{"arch": "resmlp", "model": "image classifier", "dataset": "retinal OCT scans (Kermany 2017)", "train_examples": 49215, "image_size": 64, "crop_scale_min": 0.7, "horizontal_flip": true, "color_jitter": 0.2, "targets": ["finding"], "num_classes": 4, "norm": "layernorm", "norm_position": "pre", "activation": "swiglu", "mlp_ratio": 2.67, "parallel_block": false, "inner_norm": false, "moe": "top_k", "num_experts": 64, "moe_every": 2, "expert_mlp_ratio": 1, "experts_per_token": 1, "shared_expert": false, "patch_size": [4, 4], "conv_stem": false, "layers": 12, "width": 128, "loss": "binary_cross_entropy", "residual_init": "scaled_by_depth", "optimizer": "muon", "muon_scale": "match_rms_adamw", "lr": 0.0017, "momentum": 0.95, "nesterov": false, "orthogonalizer": "polar_express", "adamw_lr_other_params": 0.0012, "grad_clip": 1.0, "ema_decay": 0.99, "steps": 10200, "batch_size": 384, "epochs": 79.6, "lr_schedule": "cosine", "final_lr_fraction": 0, "warmup_steps": 300, "weight_decay": 0.1, "adamw_weight_decay_other_params": 0.01}
Rows from block 3 of a small image classifier, named by matrix and row number. Rows with one number within an expert belong to one neuron, the router's apart. Each number is 128 + 32 x the weight over its row's rms, rounded and kept within 0 to 255. All counts start at 0. Numbers have three digits each.
Before each expert's rows are labels from the 100 images, of 14848, where the router gives the expert most weight on average: "responds to" is what is common among them; "colour at peak" is the nearest of a few named colours to the mean colour under the peak. Only what is clearly more common there than usual is listed. The data: retinal OCT scans (Kermany 2017).
# router: router (model.blocks.3.mlp.router.weight, 64x128, trained with AdamW), inputs 0-63
# gate: expert gate (model.blocks.3.mlp.gate, 64x128x128), inputs 0-63
# up: expert up (model.blocks.3.mlp.up, 64x128x128), inputs 0-63
# down: expert down (model.blocks.3.mlp.down, 64x128x128, transposed), outputs 0-63

# expert 59
responds to: finding: normal
colour at peak: grey
router.59:115138119114146121147046101175150126047125109154084124127110117087169124177096052125094156115087152154152135106147100076149101141194073187107119137115167107056147162154112092172095149159145163
gate.0:115146129107167159093082171168056086080144107136187196113174154175075130111070116076093140082096155115106158124071160083081108157086115155143167139107134120123114158105134169168130073141138120
up.0:176176137135152091104162149119091100130192151093166192131126124152091072102086108109111120071181131111127122122088147099132143085108137083191142134089127090129142094166125099136092154127112154
down.0:104086147112220115124170141120111173098160079137153072107100156077172113128114154145131117199130066062066121148153107135169141131140102113187141157123111085095136117078097165136163128147120178
gate.1:153142125150137153139096128147121101148134148148143157143122107096164156110105123160161120140148159088095158131144111149116133141175146047081139170175137122176096116150135141168138144104099065
up.1:120081123155228125133121108098124094135134155169090116133084100107150095132102182193135063123150144096119151164163086124104149182141145163144074145176116082103172120184073147126089102118141166
down.1:093158046093155183165112097104139143110112126149116187199103097158081175136083120153164101121095103184176096196066093134126132131158159100098113153112074089125109092126147109128203150103165144

# expert 13
responds to: finding: choroidal neovascularization
colour at peak: grey
router.13:080098126142139104132132156188098110146133147182148129169148106192099099185141173052122075125136053062136126164107073133125171151130103140113115206096164131163085131089140068170149120135154109
gate.0:116091097137140075131081053091133104097101162139113129120117119106133113145157093079114152185146144119142196126111141122118172129132161147123107123174130153073080191101141207082090109111060129
up.0:088102145197147114139121107211179176093176095135089084188156106119166152122133069116074077098110129139109157075137173155118166107106180070118089124127111107172124121116115088113119110107093109
down.0:134104135109114129167110108145083107144135100140127041142094070109146110170108135077145077175115061173179183098131098123161133163066083143115149143151101173153208171122130146139114116153148094
gate.1:170171108136164105168144075171201164120158168161071139099148098132138106177104122141080132148117096137071121164087162074117102120098175143134090098122148141085104090168114137142150106153104101
up.1:088116107119113149128096134132137149134125112113142069093077105127120165160185149121106139108127148097147073123095152156142153116135082089087069123109143100066144126037104105123146115099166177
down.1:067094131096211147148152168128113119151107166141061132145127173117122108106147163094085098142184168150134127139170164124129128091117053125158089134109103169161142133106137090076128134135191181

# expert 54
responds to: finding: normal
colour at peak: white
router.54:147155127149103147080122086141166099104150123171145151096144094156122098083071171127113110110172101106116103155067119074150161074069108079110089111190099112147165146088144133109149124153163129
gate.0:103125139129176127089078120121123142170131115097123102137062114150096097142101108133111146112055103164212148164203132154098096121170143097143141116127114149148081161131120144100204065130089121
up.0:126140159152097170116159124161110151075137074139182139167133097118158109153118169100198160092097141142119128159152113117099127145050100101103084139094140164150116069121210127186138068112091104
down.0:099171137093096163059124134162159103088170151125155092134126130083204116089130094159120121085084139134091092137165148107147169147153139115125155147168171120139041108102099203103199125066186063
gate.1:139108126158106113156126118117176147162135131143151156158151118122151100130111122110119092174150131120052167058119149067097144149154141086141117125154144154122165142073028158098196137095142137
up.1:142186074114127147139201110141091189139138089161076125106127128148138137119100132130145112075136118158111112155090149081081091111076120163117151143143155143132137178073109107118216139076058176
down.1:166133112161134105133199113053084147159124150118141171139147100158133114113216141103131139189184096121117079100154130145133113106171180101117152108115155120134078166118112103104131130145177131

# expert 9
responds to: finding: diabetic macular edema; finding: drusen
colour at peak: grey
router.9:056106155112175180158149126103126168092120084076107162124116087139111128133155101148099131155135118172082158074174155199096117143172160173138169129145114163105110145156134069101118109155094125
gate.0:129180075137143107157120180171127128080176104113141173192132181077088111132126103152099155122156122120156137143096119126100068121202117087135144112151113108160183167122094180069078105132204147
up.0:091125089126078088130130132078141152082141110145092204116126131108066140148079092172132197112111112095186103151160151073139049117143131162147132088176047084114166082112139176073150132117144157
down.0:193115144174146176135171145182112101123176156155099104115146099089098096120113111067122174053184138131148161128079086078138173065156119156139152109135084146159128134112062135110106128089079101
gate.1:082127127140200108076124110135125119140160158149143139101139083099106104073098081110169142189073146105149126121143152104149103238118145115173104141116088151204120189119168099102087080186122182
up.1:112043141186087124116131073171122176094099114113157185100111117162157106168139135136128102119100128146102147145061151124161065108098170100127126111110171129100140126132125166103184128057114117
down.1:113102104140144130147147173107147098141118101156087114086142075141147154135109111106140123121144098112086154096154131158170149131125139121144130160149057087154157193104114144136086196154120154