From a checkpoint of a small image classifier.
Training: muon at rate 0.0017, 10200 steps, batches of 384, held-out accuracy 94%.
Data: trained on retinal OCT scans (Kermany 2017), 49215 training examples.
Rows from block 3 of a small image classifier, named by matrix and row number. Rows with one number within an expert belong to one neuron, the router's apart. Each number is 128 + 32 x the weight over its row's rms, rounded and kept within 0 to 255. All counts start at 0. Numbers have three digits each. After the name is the row's rms in percent of the matrix's.
After each expert's rows are labels from the 100 images, of 14848, where the router gives the expert most weight on average: "responds to" is what is common among them. Only what is clearly more common there than usual is listed. The data: retinal OCT scans (Kermany 2017).
# router: router (model.blocks.3.mlp.router.weight, 64x128, trained with AdamW), inputs 0-63
# gate: expert gate (model.blocks.3.mlp.gate, 64x128x128), inputs 0-63
# up: expert up (model.blocks.3.mlp.up, 64x128x128), inputs 0-63
# down: expert down (model.blocks.3.mlp.down, 64x128x128, transposed), outputs 0-63

# expert 45
router.45 098:116133192078121182117100116119101107156119124094079075140145078113125118127095170063157096149148158145212082144130112184077096149083093105143068123083160108123179176094094164091089139124114165
gate.0 111:121145146117087056139150096179147144124091162114111167142115148154132111093078088127090095119183101106125151145127114126117065115106073173199133156164123106177145129182062114084143157086143133
up.0 111:166112088136113123158186139165120110113168127109149112134109171096152159113145133120180181118060150210132078055114145166131119129149143093095118069097146161094082130044117150125099104158153115
down.0 102:093141093163118092190111103094114068109177199158111122154164135109127141126198109178165134165047049153142108136110126132102128118127104135166159173082126108108123096109128141154139121142122154
gate.1 089:151102136151178134066138077095163178109147119136164116127160164104130129163099069097136101129048121139064124128097156100148115102111105146153116179111106137159065068148133163133092118166137129
up.1 081:142144128124131138160160165147120118043102162148072124127084154212124123155148104128112173141197164121165136190146089136126162157099121127133038143169121150114094129106107107097139173097093144
down.1 084:055136109101199144127098166135176193135154167143129116143162151102137087106162113172132117134164102145118095137076062142121140159074142119108096108080145100163161201160129080107166171182118118
gate.2 090:144106143088134146126194129128165128100165130163080146112118118105138138171145123151089114124125138167181190076090113114117116122173131073078172162154144175124222148131076073183118143157146102
up.2 093:126132065095141194092184107170162115131121150091134101085105161124093036192079136178123154060130136170154105102147104155188120151110081143132133159120158116091168065153108112106123099123138074
down.2 093:094075156133091150120182115113115146112147108128132143095131155082148121170140115147139142131179157088126097113093128100137149146155210096119085119088167173167126180109126094066144133172107166
responds to: finding: normal

# expert 50
router.50 088:085128112059134151100131132157126153102105116182110154137094102085123066117120046116058109097108085091159095088125150173073098072160148090112136114156133126159140088161139175102157120117124097
gate.0 110:089143097118113132068107141119227135150192096116100066126126188096161109127099157075154180191110131125102120140104128090128181130123130068103165145142069118116137124106143112127110147131120139
up.0 106:112109121130136060103147119117078112070117150136162149094155140169087182053139143165132179134115160172091135118132169150150126090085145163152140102137126104175139152132155110120063092121149080
down.0 108:186094094130099121178127147129111115127135152174093115153129178195120120062077141072130151198164134122141099135102126116084116127116130151154133078106120122135106155119155115179082135104133100
gate.1 103:138101103035092109126141142177135120132187128142159134154137096146087116139096185134166129098178115110115071158171137150176098103109120104146132093096104156118145166185091170142049068129134154
up.1 108:107088071074140162105153137202135115122169075114166074178091098159184115102146190129166105109191119113096085175158084165189124114123133119177161144123137141146139163146073192125101091119143155
down.1 112:177092117126098166132116145106090112209153069096104102100123105186150175064085164144128138136142135219121183139129139172172133140105112139125146104117124100151096118183109193096108125135145160
gate.2 097:135098047128138136166145168153095157107148119156176180102071089130090116114128134145138116119142133137129108125150204109120129156097119134127127161158148153085059132136036157068115067074118158
up.2 095:043103055119145098085115126157140137134143123173159166118098076176121138167122124116091094132126193107125116122174165077127108119084095104093143157140111159073113144149081129094130087112176148
down.2 099:189139134139123122088171130104163137145158132151127063114155157166170152132099181128120163160122148140191118161072140146162098106135108156147102128098123079064079140065117078139189129118095100
responds to: finding: diabetic macular edema

# expert 0
router.0 111:081086122171145102158098098155089131136139148120151099136142096080049159130141147130164162128085209096096107143113161160100176075097082155084115122098123106148066140120169095103119094174166146
gate.3 104:150110122135162158140104096131080162053076089048132141115136138161128125144163126160104141125117172080191188103098142086182127071108164115170094083111142093157111102123089165109167168170146151
up.3 103:144081119102170127126099114128095136102051052037117123111119147178136167132155110138126123124084174086157183111095147118181143051103160144184096099120189129161125090142101131071185159163149108
down.3 114:111125139126081087143137138152137112168133105134080127176160103203110112124154082184080164058131075148175113128084058114131101132084144096177097101104201122184150107082121153121097111148146147
gate.4 091:112103142118093131145137088110114138119083138097111198070144163110145105169176175191144143117092064108110098201132082140114068098181116132120142141158113097150154166161155142114195123172078130
up.4 097:131065125193145115135118131088129088131109159136104149120155159150167108130165132174139095097115098147135143175083129137111121085172087106093135117099123127144152124168185066155130106175104149
down.4 093:146104061128152125091154154140125117107111149143102181204151161127076215083149083124100157086129166084133087062170150098144120082142163170120108131164126125071103140096107132132147129143081129
gate.5 108:174139149135121104140179089149123132121059092125173154145151172128135145149111048163150102084088149168143144134093176142101112124145138099178109085183118124125083194065158106132090171134143113
up.5 113:122123167092157115088123129129139113173150117176118097063178132152169185118132153217134141096107160186108131127108176147113066152133129122144137111144137117205089135078126131112116088105130124
down.5 105:117119138075213143098119160083121144160197152108145082159132097111071106126184099164155124163106178134080092176094122089092160163135152094154090078061188111109173129112141154124155150161100083
responds to: finding: choroidal neovascularization

# expert 36
router.36 099:208164160124121113131156101122095193125158153162133166074126126091180197101085090138066170096148127125050150154149194139136104166155153166110063111142108112140149169116141130116148192128166154
gate.0 074:069133146144149164133108109125130069103153140155113087137162140120081114179103108108093125134166114125147116119167036156186123162115084118131122107093145163108160136097109091077140095171134143
up.0 083:131120177165115179128128113090083115109150107122130100188110111109117143152101079104088091117058136131157099050139107161152134099143112152168168064159146149098139146108168088116153084120163175
down.0 070:117169106113115125175079080123135191095183095158072127078107154140181139083126101119149135070112085132104188086144096184119208099131117115152118125136143100131143130097107128125220147131140153
gate.1 104:149126166081184255116113097162148080168092145151090140148074181090136105101204113174128130169141179158161056123095078110156144143125109145118134160130123186125140151150164177105092127137105151
up.1 095:111154127116110113134197164114115124080114098161155126106078097143119174153052158132125083076088067142078199080125186132124124094154190180122124066152162127159078118101147084154142135092128157
down.1 098:138114042187162134129163147157124137129151160081030110151119115155110103154163129163141204133146110136105094116129163106174146077166168084091114113152099135097138160102148120105161073110124137
gate.2 121:065120121091133128161137068123138151106155103142196118140162120137112149122146114142087201110155127167117122182148114154136123127097095103140067119137114069136097187174126119158119149136147097
up.2 113:138163126124069103133125098183164149135146109114162130144134087091112112111105173109157104100161130142131099168159080155140142072125098103145151126100123123080122161207138054168121116132091121
down.2 118:096159074155176123147176113083110112148140176111124154147172124112124115192156157132121138105084119143122158115143108075141141056088225120133217157140147124170108148091144124103122145157093066
responds to: finding: drusen

# expert 20
router.20 093:142090156185133121140128094167160095095160119046107155132120094152166130083103143149176157108140129122122144143153100092171164097179126097165086180138115150086109086171100089130089171121066144
gate.0 102:127046121103146088132155135170140132075099156160085113127126140149142136174137151169123187218133113170125152122110105085118177127104126129093171127124136137143124109126111168148120109145138122
up.0 101:161137086160113165138127153077154123173170119079145156132120174130122137115117140084123090129132134111075166139114110155127086122169181124134112136104150133162209144115131113089133073091106044
down.0 101:157121121116118133140139132112161098118063091120114191110183142113044133144135154166093107147142150162124078078153161102116187149086127136163094138121123137087142086138177155168147149142113147
gate.1 095:155166113138130158141090163121124088126151136138147116145146060088182132110178104154134055159136103133108118091187175096160121087082104103097157104103099177131136089125115153134089180095103128
up.1 096:110138120122118184075155156126110179097112088145146106130114111123124132096148139093141115059097085126093167097103168121087213134141130127147095152132182205135155129164122220155149136147129113
down.1 102:143091094108104125083125091154118108148084091085126190094098118076093176099185159105096163127138146157180186160173123129091209180167139106078115155116144129148157132132099107081115157101096097
gate.2 106:172149194160114108079153128145149107162126109130212128094125155123102097102102099152144121109089118145064123127134156158132108139183148139158155177098096170100195164150128125171122092159129192
up.2 100:076115114090154132162116087130101107105110159163084129158061124155116165153154099099121189181142127128118149105104147091172155163054119146111095079156127103141074132125131139124138119092136097
down.2 102:106127134134123126101141145115190141093099072152119153087082118083143141191188100173123114166166099124087099112157134113170101125131144080079135149150104129152119110123124112137189060193133091
responds to: finding: normal

# expert 25
router.25 126:109091135084195136107148156122081177137116127129166111114141173167080074133088103174123179110125143130145173132155109131166105148121121110089155098149100139156134100164182095093164079144062126
gate.0 092:100134096170101117135145086116135156118113077097094114126086119110106138169149081148170177128115081133126111167151138104116115120121136015148072149117111122182120115148059095154140153150143186
up.0 094:092164156111119108191142162107089128105077113111126135132113077140139157144173116098150124112093095110136062119091116168090081187162096110136139078153127093127152128119128101141175111123163082
down.0 094:166080136192114131053216076098175136138120069150085197106114134084106157139133143148156156134145099129165098170156131093149113153113106142156144136077142140139133111140096129143167119138159104
gate.1 115:162095139114149104139132163136107141146162119133218179157108044117138096149127081137135147123107149160133148128109100154111050107192105158092158101100138119171150141113076113086113166091161128
up.1 115:158126137184156132113123101121125136091167090106244146141108072141119083144116120109117158118134113084176111096116046087108111088149126189169175148108137094215127134107131117082139198107156120
down.1 096:133162125075095066071094120098194093116105136159092119182143128065133173151102161112128107104080155102161110099128165104124072122135126092084125080114067140187117117137143187109116092145154179
gate.2 106:056110143121115156133150070117143135141166153160103177140134174118081210120073066121112127117089144146141131081126146167137161162132075106111114106125164108127128104184136182126153123116101114
up.2 101:231136140132113096125144172160134127111084100068147079147133091160162104140178194147157140118177124147091099106115119118094124067130167131129172151141116164110125166097124101119088100115116113
down.2 108:083163166151103133070124109156128097109162233134097178113102122108100155136110110163162126094151119202174100033096067153108144193130149102093149093110145081134155094120149134105135177127096114
responds to: finding: drusen

# expert 13
router.13 090:080098126142139104132132156188098110146133147182148129169148106192099099185141173052122075125136053062136126164107073133125171151130103140113115206096164131163085131089140068170149120135154109
gate.2 094:146113078156125114107165132128172142142145104131144145132129118090083087132099167093161098114095162141093143133127114129159172151122143102155132194145162163157191126193115167140101160106151057
up.2 096:107117115133122129110183135125083036144071084053095149168106136124167116189125073154148128152117062142134160116088112143140107108136062095148175163174144103146137092092140119143135061162151099
down.2 098:099149141094082119131203121069169075132157100138118149144099060156173128188092132206128092132109170133118104170109141146113159137126158121086123113162088128154128171107147163110087091107137108
gate.3 097:140129244140125147164088165122124144123051092187152140103124079145160146096149146121176077171085150135140120118120074170138173146147139076107090142128120176121127122106149122126183084123156066
up.3 104:094122165183089142127097142109105161156079126160103191096098117131165157092119124129141147091072111193085144170142102090142117131106148167094167133194140177063090156087171106097188102080154042
down.3 105:137164127130152132128141180147184150140077148064110152120072160107163164130095147117115142112154088136156091085145136127158109127199186139132144129099119127176112101123181171098104091132106103
gate.4 109:110080145089137115126104057128178071077141147129148123141079093132162102151143145185130137073116132159147160164071070172116127103119144094148098170154092103119111184143159139077176186109163117
up.4 108:175138132130097104099168135156165117090096166140098140170055114076159152149153074196119113113105132102124085108082107208191166162084181106166168132135098095161085165138180171085122150064130134
down.4 102:102072091139114153128150118160163133168100114086165139118166106042100108183130128129172146130121103062142110121151126116147146122040140109193148138155150136165096092130195098115140103149161180
responds to: finding: choroidal neovascularization

# expert 28
router.28 090:152147111154100109100154101115110141140094149186114129156122115160120087111086112096173164118141078109189176116080134096123094148087183126120089163115156175076142226116092143155129160104169144
gate.0 090:137146156100132154160161141098135120102159131135144149145120170089177124096107156160148090155109148090105127111147075149108150130132100179116117068122077124088123117103105162112090133148189162
up.0 101:107099176122137109127069110152085134211115111115167106169114101144155070100090113105111166100151118107148172117139088106129160185135102089167146138094148108159133094137123088134111130155160088
down.0 098:121071137160144077151133138151107074128114099179120094105109054094203141168115127208208136169070152134075103141163132153098130141161127185119093127129085152158074143132149146130097150113196148
gate.1 119:122144159097128076105104143139143215172127172101084086127145136113135042105109160092082122078184059128119148136189067090173157104157125168155098136178131118120135138189067137123145155114125112
up.1 125:129147136092100105108100163189157213172120116091107110139159160117123073096146118086083139141116131106078144115161150068175166055152154160143090079182155147117162057154079143109105104118124076
down.1 121:159123099141190092178076115097139095085057139148140127152143167132121158113133118090143113134100135102122132204098092156116121076173071119109120106132131117134143154164103126130068070154096164
gate.2 096:156105161118102147103143172091157095122114082099166125117138057111183180129131154155125159152111093149126076117184077095066136119151133147130124121185153100124084101164108083099113121158133056
up.2 102:138150158049159061157049141082141129148147159158092127099144120150113044145131152146156125102085118153147034150099163075152155115102134101132167129083118155078170169117192153126149158094140096
down.2 106:136167151145108116186167151133149090089116113103148152148177178096150143063117144156081151148087075087112113140090148162148134086117094080097135168138149106162105114123152208121114129106171119
responds to: finding: diabetic macular edema

# expert 60
router.60 093:131151082170118137138076173107170195115082130102155149146153126118109133157079106165105144131140179138070126168230148131145149140093116145161084127117093110125147110166073133132095106073121127
gate.0 116:169115174177133127137110164115171121119155112082137127144082127128162128088113110166090156148112091168065056125157160111162184161128154158077174161143155138158101134075149124110131139160173144
up.0 120:099157077104110128141079109101205086143145087132172117125162146128106185159128139087115077120136115112149140086163108084153100141144190112115088154088162119134114087084087122112151117133123050
down.0 115:094100141071099146131133158151095158146101118128129188117134142094178151160131133081125130129141129151119182112162134127110147133061137130147110121170139104161196121118099135117141173047160148
gate.1 100:046054113159149109098145175100083109134152081097140152072118167172130166142122172096136094123072196138065130141103156150087068172122094111133118161095160102100046140125110150149126100092138158
up.1 106:090070110101144179079134153087096113147164128117109190031107146173123134128156123075131138140080191131133109115134166096079093179126103117186090171062122096140063147124131144152098113123128127
down.1 107:084163133178112135178124185097160062144139161060102190171098119106134090090203084146114144120106152137110080102073140118147112142126091113111141142078108092108149155124146108138142119170149140
gate.2 096:159086162099142208099144106123083156179121082135112136134114138157083088133109089107156146089119081075080150085084107125114111141113186105148147134152169124072113106144122147129118136096173119
up.2 088:095147176138160119132102129116168127084168111124088141128185110131221070113151153162092137134107132116118107121129159083104176139145152143121125093117161106156084149105180133123111106162142112
down.2 088:130143120135139122083074156202107128132114155114175077143183188139117133116152163143119154117116143143069114138127142099124045086113158101100098153194183087185162188114152131110097155131151108
responds to: finding: normal

# expert 47
router.47 101:185121095085092121114128134146067173137161098183088099178154144107100121104094130160172103128092182072126116137082143154110056142102124135111107153135140114198127185136141179123103129123152083
gate.0 097:150091130082109138108126153153082107070129112145138117131165116109127169158120169161158122197152145157105122067124177119167179128163131160124093129139176136134112080119118148169124142153164089
up.0 096:154085092145191146096092172090088093149088167120131126110151117136133130125153133143194128167177140144161117126114122176165186187140119128173080125125163112130089066152113087138082145138097154
down.0 097:172133166125133126047113145144101100114127088147134127165075124125084157162090109173113102163150152137150123129159125095111133138106121092123089145092145089011159131174170148159201087167174133
gate.1 096:143154111086153200098100178140160133180116106085146171116110135157098118140094099179115127116077133127166100174098122105179172073132187143147098085108104144124154109111125130179121131102142114
up.1 096:109123158124162174144114135166133098116191141136127085104121130166062125116113093114124174136159106112066109159179164098096190083081139108122130090140093149073101151160172113101112154115112160
down.1 097:154083103085104158163062125175173117076122158107114133161153067081140137103119143129136141075123049112186162139119143144157130154177135122158112100062204151106088144155101116116130140168108130
gate.2 098:111107131107142171146109163128126145152187094118137121122124127138140132118175160097134139157119140140061129137165188173165104171140127116110144142086092081131142109103128122136108056121170123
up.2 097:116126072131148104070145166175177078160154080181158148105061138032168119094143122117115111117108090129123118151139173193166076134185088143127123142166138119132144087140121139140159142145083097
down.2 103:173145117075105154068173101139145080111141102174180103174122166119104149099057096184162109146110140164150118128154106165119095205100108172102148137160159142149136171120117086155158134115132170
responds to: finding: diabetic macular edema

# expert 53
router.53 100:105166185131126130094197085108166124125132147075135107133129104058171115094152103139166104179139112128098132107138102104099175121128157094169124157108106087086164111093058140173162175133157184
gate.0 086:137095130153133199204133154145084160156164116099128149117135110170135127164077147105178108207090146153145143098083112115137071146100104167112107125111166171124145060120141098136180092077091126
up.0 098:119129152157179171188155080107134135133084182108082147089120159170090147194085103102175115073142093098171130099178124158108140151183077143116107140170095076151177116147092092125122102158123137
down.0 096:151151107128050119177119092158143078119126085154143147088146119138058119135136138132165125158148103170146135158089181098115095106152081170151181128099135131120150090092199135165140149126167162
gate.1 103:116088120090126117090132161161123169130112105144082125166100120098107170155159097118083147127167121127135109144164137158096134168133122149145069161126134149146095082116132159116050147124177132
up.1 106:131110116129115166165149099116115095108109104130168149097111218114119128151172125126157105146116195144118142070129085115151153070130140089123152102108147101168177182182102162133211157158078109
down.1 102:155157112146102079099167086116141159139166152160137054138126123161134082146140171162200100159126106147176129150166113136107125119048158125106113128203090081137103096126156117164116093146124184
gate.2 094:161125150107165089170082097145104137109070104156138147086159083100139140118099156115118163066117073143132091140143141157101117172107062097128145120181165117051160085103112164157100107175129157
up.2 096:119162127149120113130145124135124146186216114176118108139107114164124103153192135130123062189126123136080082113089098103112136130150154171089103080107091145114109103131129163125114094175075081
down.2 092:053113039070116103163148175144157167112165168129106109162149138136089104094082120107151156090126116148135082157119134082093108169169096170097119153145109105142103081127113173054165162098080111
responds to: finding: normal

# expert 61
router.61 089:147131167094113120082133145155119059107179145191153125151143074085131053209124135125135086148152093119124128117131127134124099149080130159098170166071094074177143171121145195080198106153142187
gate.0 093:146107132130120083139133098050124132120063132137097128109151093170185108095154098193150202057139132129149082109147158135116185153108062110083152137150114149095153065100155163071052098148094127
up.0 093:115072187101129124126095144155102158130085142140178158137165113109122086120164141116121104103119135154166147187100226141127175098112068103149069162069096114090127117137119116100147109170147132
down.0 087:170147186145156139097204151092161175161109171134101082152068138126147153067117110102130157173146114090122092125108157175142145063114071097133140161148084107065156131186092119197094101125180155
gate.1 110:081178087110115146123138157140072118142151181101109108187157151067031094081118160179152108089135155081095098166147137165143128205137144094081120160147102123079147160124152130149094109146103110
up.1 102:070139086147127155110127134158090136184154190125093103150141114049070117132129126146121107094130140058128059181207135149127078172157157063136137099159104167111121118095113113140126132131106142
down.1 097:112155152099173119177121064037185168155118140106141143132085156120152137151167116096110128138123162160104137064130047128115164157122120154124200149164114104152105112110114092078177138089176136
gate.2 098:138137112180083191107124135116156104130087098166187107139120150156116130129182140080155086075119099194186176130173077105146096123110126097129088152112074078114107111121082116146169113180093125
up.2 097:166106054090153145185112145068115111115105132110095090141112134147097111156081097141110135139109189126103133137039092174132125124069135213109149159163174113152102158150093178137135114101111117
down.2 088:083103183104171153081135126056098127090165102100092108162125147120173140185168110102138107099154201133145127058148073127125125152142170139130091128069098091107182134073138122106158168126121108
responds to: finding: choroidal neovascularization

# expert 23
router.23 106:138134117105088098130178127118106083153059130132134137081134184121065110065131149152122099157143110111169140126123103152092148134142117197142161151172170129101090132163118110113101125203090070
gate.0 080:152138094101175087163115136135206075103100115139057163160157112123102029088136121131127085169156134144165117110122132073138154152120116117166107173106160151156169138132094163124126148068110172
up.0 086:148144153108119161074126144115079142138116139144057139144109129139160064133113041142118077095159175127087107186147086185137179124077088119168144069148123068137100148092129105129134134159102157
down.0 083:076114091156176134101119097115144145089162112136143128150130126165167052159085093125166109118047082102173110080160080138099157143079155147171095143154137104109107162047102085132165102092123175
gate.1 112:185132147095129087084105099137130091123044081112140071137142101138002091120122148068118099159104075144154154120122123105091124110125188088144156139231130119109136198154174142141085105143119147
up.1 108:089086126195132155150129136118152176112214199156119145111142159118221151059121089183163131121130189145116131142153137191155089062134070104144096112086127159152121110109099060125173166052118100
down.1 114:142123165206122158146143069105127109143147186086108224113113129136125121152164088176177168172089082137124137136153195100129122154154109137093127128119114142086127129165116101114141087090181086
gate.2 101:094164139055215102106103123172157134089142175188146113109093146107114181124094127154122097126148103173093112065139116173141107135086074077135108111180131133119149189113162136129133173133088124
up.2 103:125125165098191116128169104163139089149129117143130172150079102125069151110094073129136091118171167134090154104130041202147110160109102164128182147144163100100086144145136122122114122129154090
down.2 103:168183082123170147140169192122100146142095079141149175166132137116101202121047124088113176078114132114122149165123179167119126111121117178170117193088166091114118076138159112127131141115091101
responds to: finding: normal

# expert 17
router.17 096:097125106110111105070126153104110170115162112154183137119189122142162106171098132147126154121074092137141083156140114105139132147116082072138136170089144148110173145087141172144089165074172128
gate.0 101:053116085160110163086095140129133110082087167106134111095115136096173087160137127153122085093102117139148149135095100099170141151103154128172131128216114112130201131146116144169160126178093140
up.0 096:085075159089173135169133122162132136125107112187192163092074124134151156181138154135088084143167128203131133131116088126200092181092085127063153075138135071096158144087124146130099125117127107
down.0 093:099137106164131078118078110120133155153098118113161176070116156096166159120072187155159090131071075184102135176118161164132148124102158107105108162161143184142123188098109129126139091159159216
gate.1 092:149175104165094130132123112174146103042149189097085097115145202099086074117117158074083127083141100160135175139142121094166108076144108119123090121142066117135095111163159126086165125132134169
up.1 097:114142116171146119115159103126103121121095110166142139095144047112131181144107119150156173115154127070143129152145086184143138165098172119197194159148128142149112115093124109150128175118112111
down.1 100:109210076163098137162145157093105153146166123111094122156046192097120122158133168117140128173060121131097118167134098107067103163086127120090167152096171164148161164158156131130094125124094170
gate.2 114:145142131117125085162151114142109131096125086136126156134158151135104110099109156113079142138168149179185128208075102119107156101126097186156137145126047051157109136117075118175124133097102168
up.2 112:119144140102108142106121140131141121135094178104160099159119159133164144117124074106123110075142141076060144136162131148141096135130126075072119110159177152141130077118139179106141150148147097
down.2 113:179169132154126153172118127151149122115138128179126132123083134096130067152118193109097110098137130173180140153110148185098111151174089043145102106157157166129122089135159113140222132128142179
responds to: finding: normal

# expert 37
router.37 112:138120113166115138196146161126172176160130143197155177196132159052135109164123098076116176162127138084078081080055152085087174136092100165160168158116102130123151101129116140115188124166097168
gate.0 084:061138142108142081115156140095081125167150080149151076060140115128090131162123125094116106157071113099154168144186128106117186147099143165079145117086180121138065170172098169156108142130117129
up.0 089:130129131146126086176134183131143092072099128163171186066136148121124144104130099126179105117170117076123150084106162162126129102144104130153158096149073177176166123102094115113120163117108153
down.0 092:177043159143138078120189124169092144138146141100165143146106117122142103095106162056116131106129042141152143133145171118171175110167079105179138125126101172064095133118127041166108150174098154
gate.1 092:165089114190087158121126158136096145079042150175087145166120098151154175116195108111117185111106147119118123148103086142159083085164171161103129187107103101094075147071165094151130161138139127
up.1 091:143188165103166082159095140117100139138226181120164125141118223175092143144107185123179117162160116183136120141205164111138114127081113071103117145189133126143089129172133144130103166169112151
down.1 098:145076156154064097127201141132139116110117097119131128144133128160129108103143116113098057217125128059071120165095126128158126149118144144135122143118060122149145113166189121121142147108101137
gate.2 103:133171080202155172202140149185130112119174094110145124083126130052140143129109165127125084134073111166097148089115109131118056129182168135149127192196053150133145111098120179156142103114113132
up.2 092:122108119117127113133129142096130134166050176177133077191150113143109121141126095158124153127093093107165137081148112120089104127068133123110162100088094150167210119217172075079096151123073117
down.2 098:113086128180107112121140077141088143093174069160095129150112126149132099164123124126150144168155177091120085132168076127114182123179115111195046162142102162134126143176154172126138141080149166
responds to: finding: choroidal neovascularization

# expert 5
router.5 094:120143115112151120076141107127075149088132149092204090142057147172124129151150162110134117098154122126102176136123120165143208102137189160138167106126096153132153123139159130165167143187074181
gate.0 115:098136110117196114122065094136117096171135144088104162116166148139074118139136089127141147145152076151125075146146115119106050164076181108074157066113140106132150145170101105087128160081198108
up.0 106:130155116102115161171095129069070166131166161107098126092202106152118110159126140164136082095120134155109105126151135138130073067078150147110087083151150086100156181134131135110149179141131156
down.0 092:159194165160094073127150101148110101143127117076114157150159103120091140111117107137141137087088134176130134140120115064082124125217142137100205133121087123084122153087130093177138085149155110
gate.1 102:130163161152143106207074109130117110144139062105119124130092099100136147068147097161155127161177187122136140182105105140141151108112085132085066142170119127115119121116148147167180113137135182
up.1 107:174090122092102124130146146143170122154116156112121108104018133076076115141132182191137089166135127107172082136163083120100096174157140134108169131139131153131160076136108098100081189105064099
down.1 103:158057203113156122120120097139101139139161147138141101110111122177149091061117131123111152138166148173141123148129120147137099118101071065152206142122139205175111141195092120127129097085178138
gate.2 097:142077169157132100152125063089182123102152143147133139104148106127135131139098122121131090132164103121107151084076127114142136122114149141168143127189071133127131159206117047129135162132116185
up.2 095:184058096055129149143109122151157116174117108079136121067139076162077090123113096085174176070110145100162142150085102128129146137103123135097130083124159142114117110174151139104141075150137105
down.2 097:143108096140160093127128137124135173164112148080055144158146121123133080059165096147117123100140123095135114113179180151115150123121082090130134092123092110168078052149169133126196125173150133
responds to: finding: normal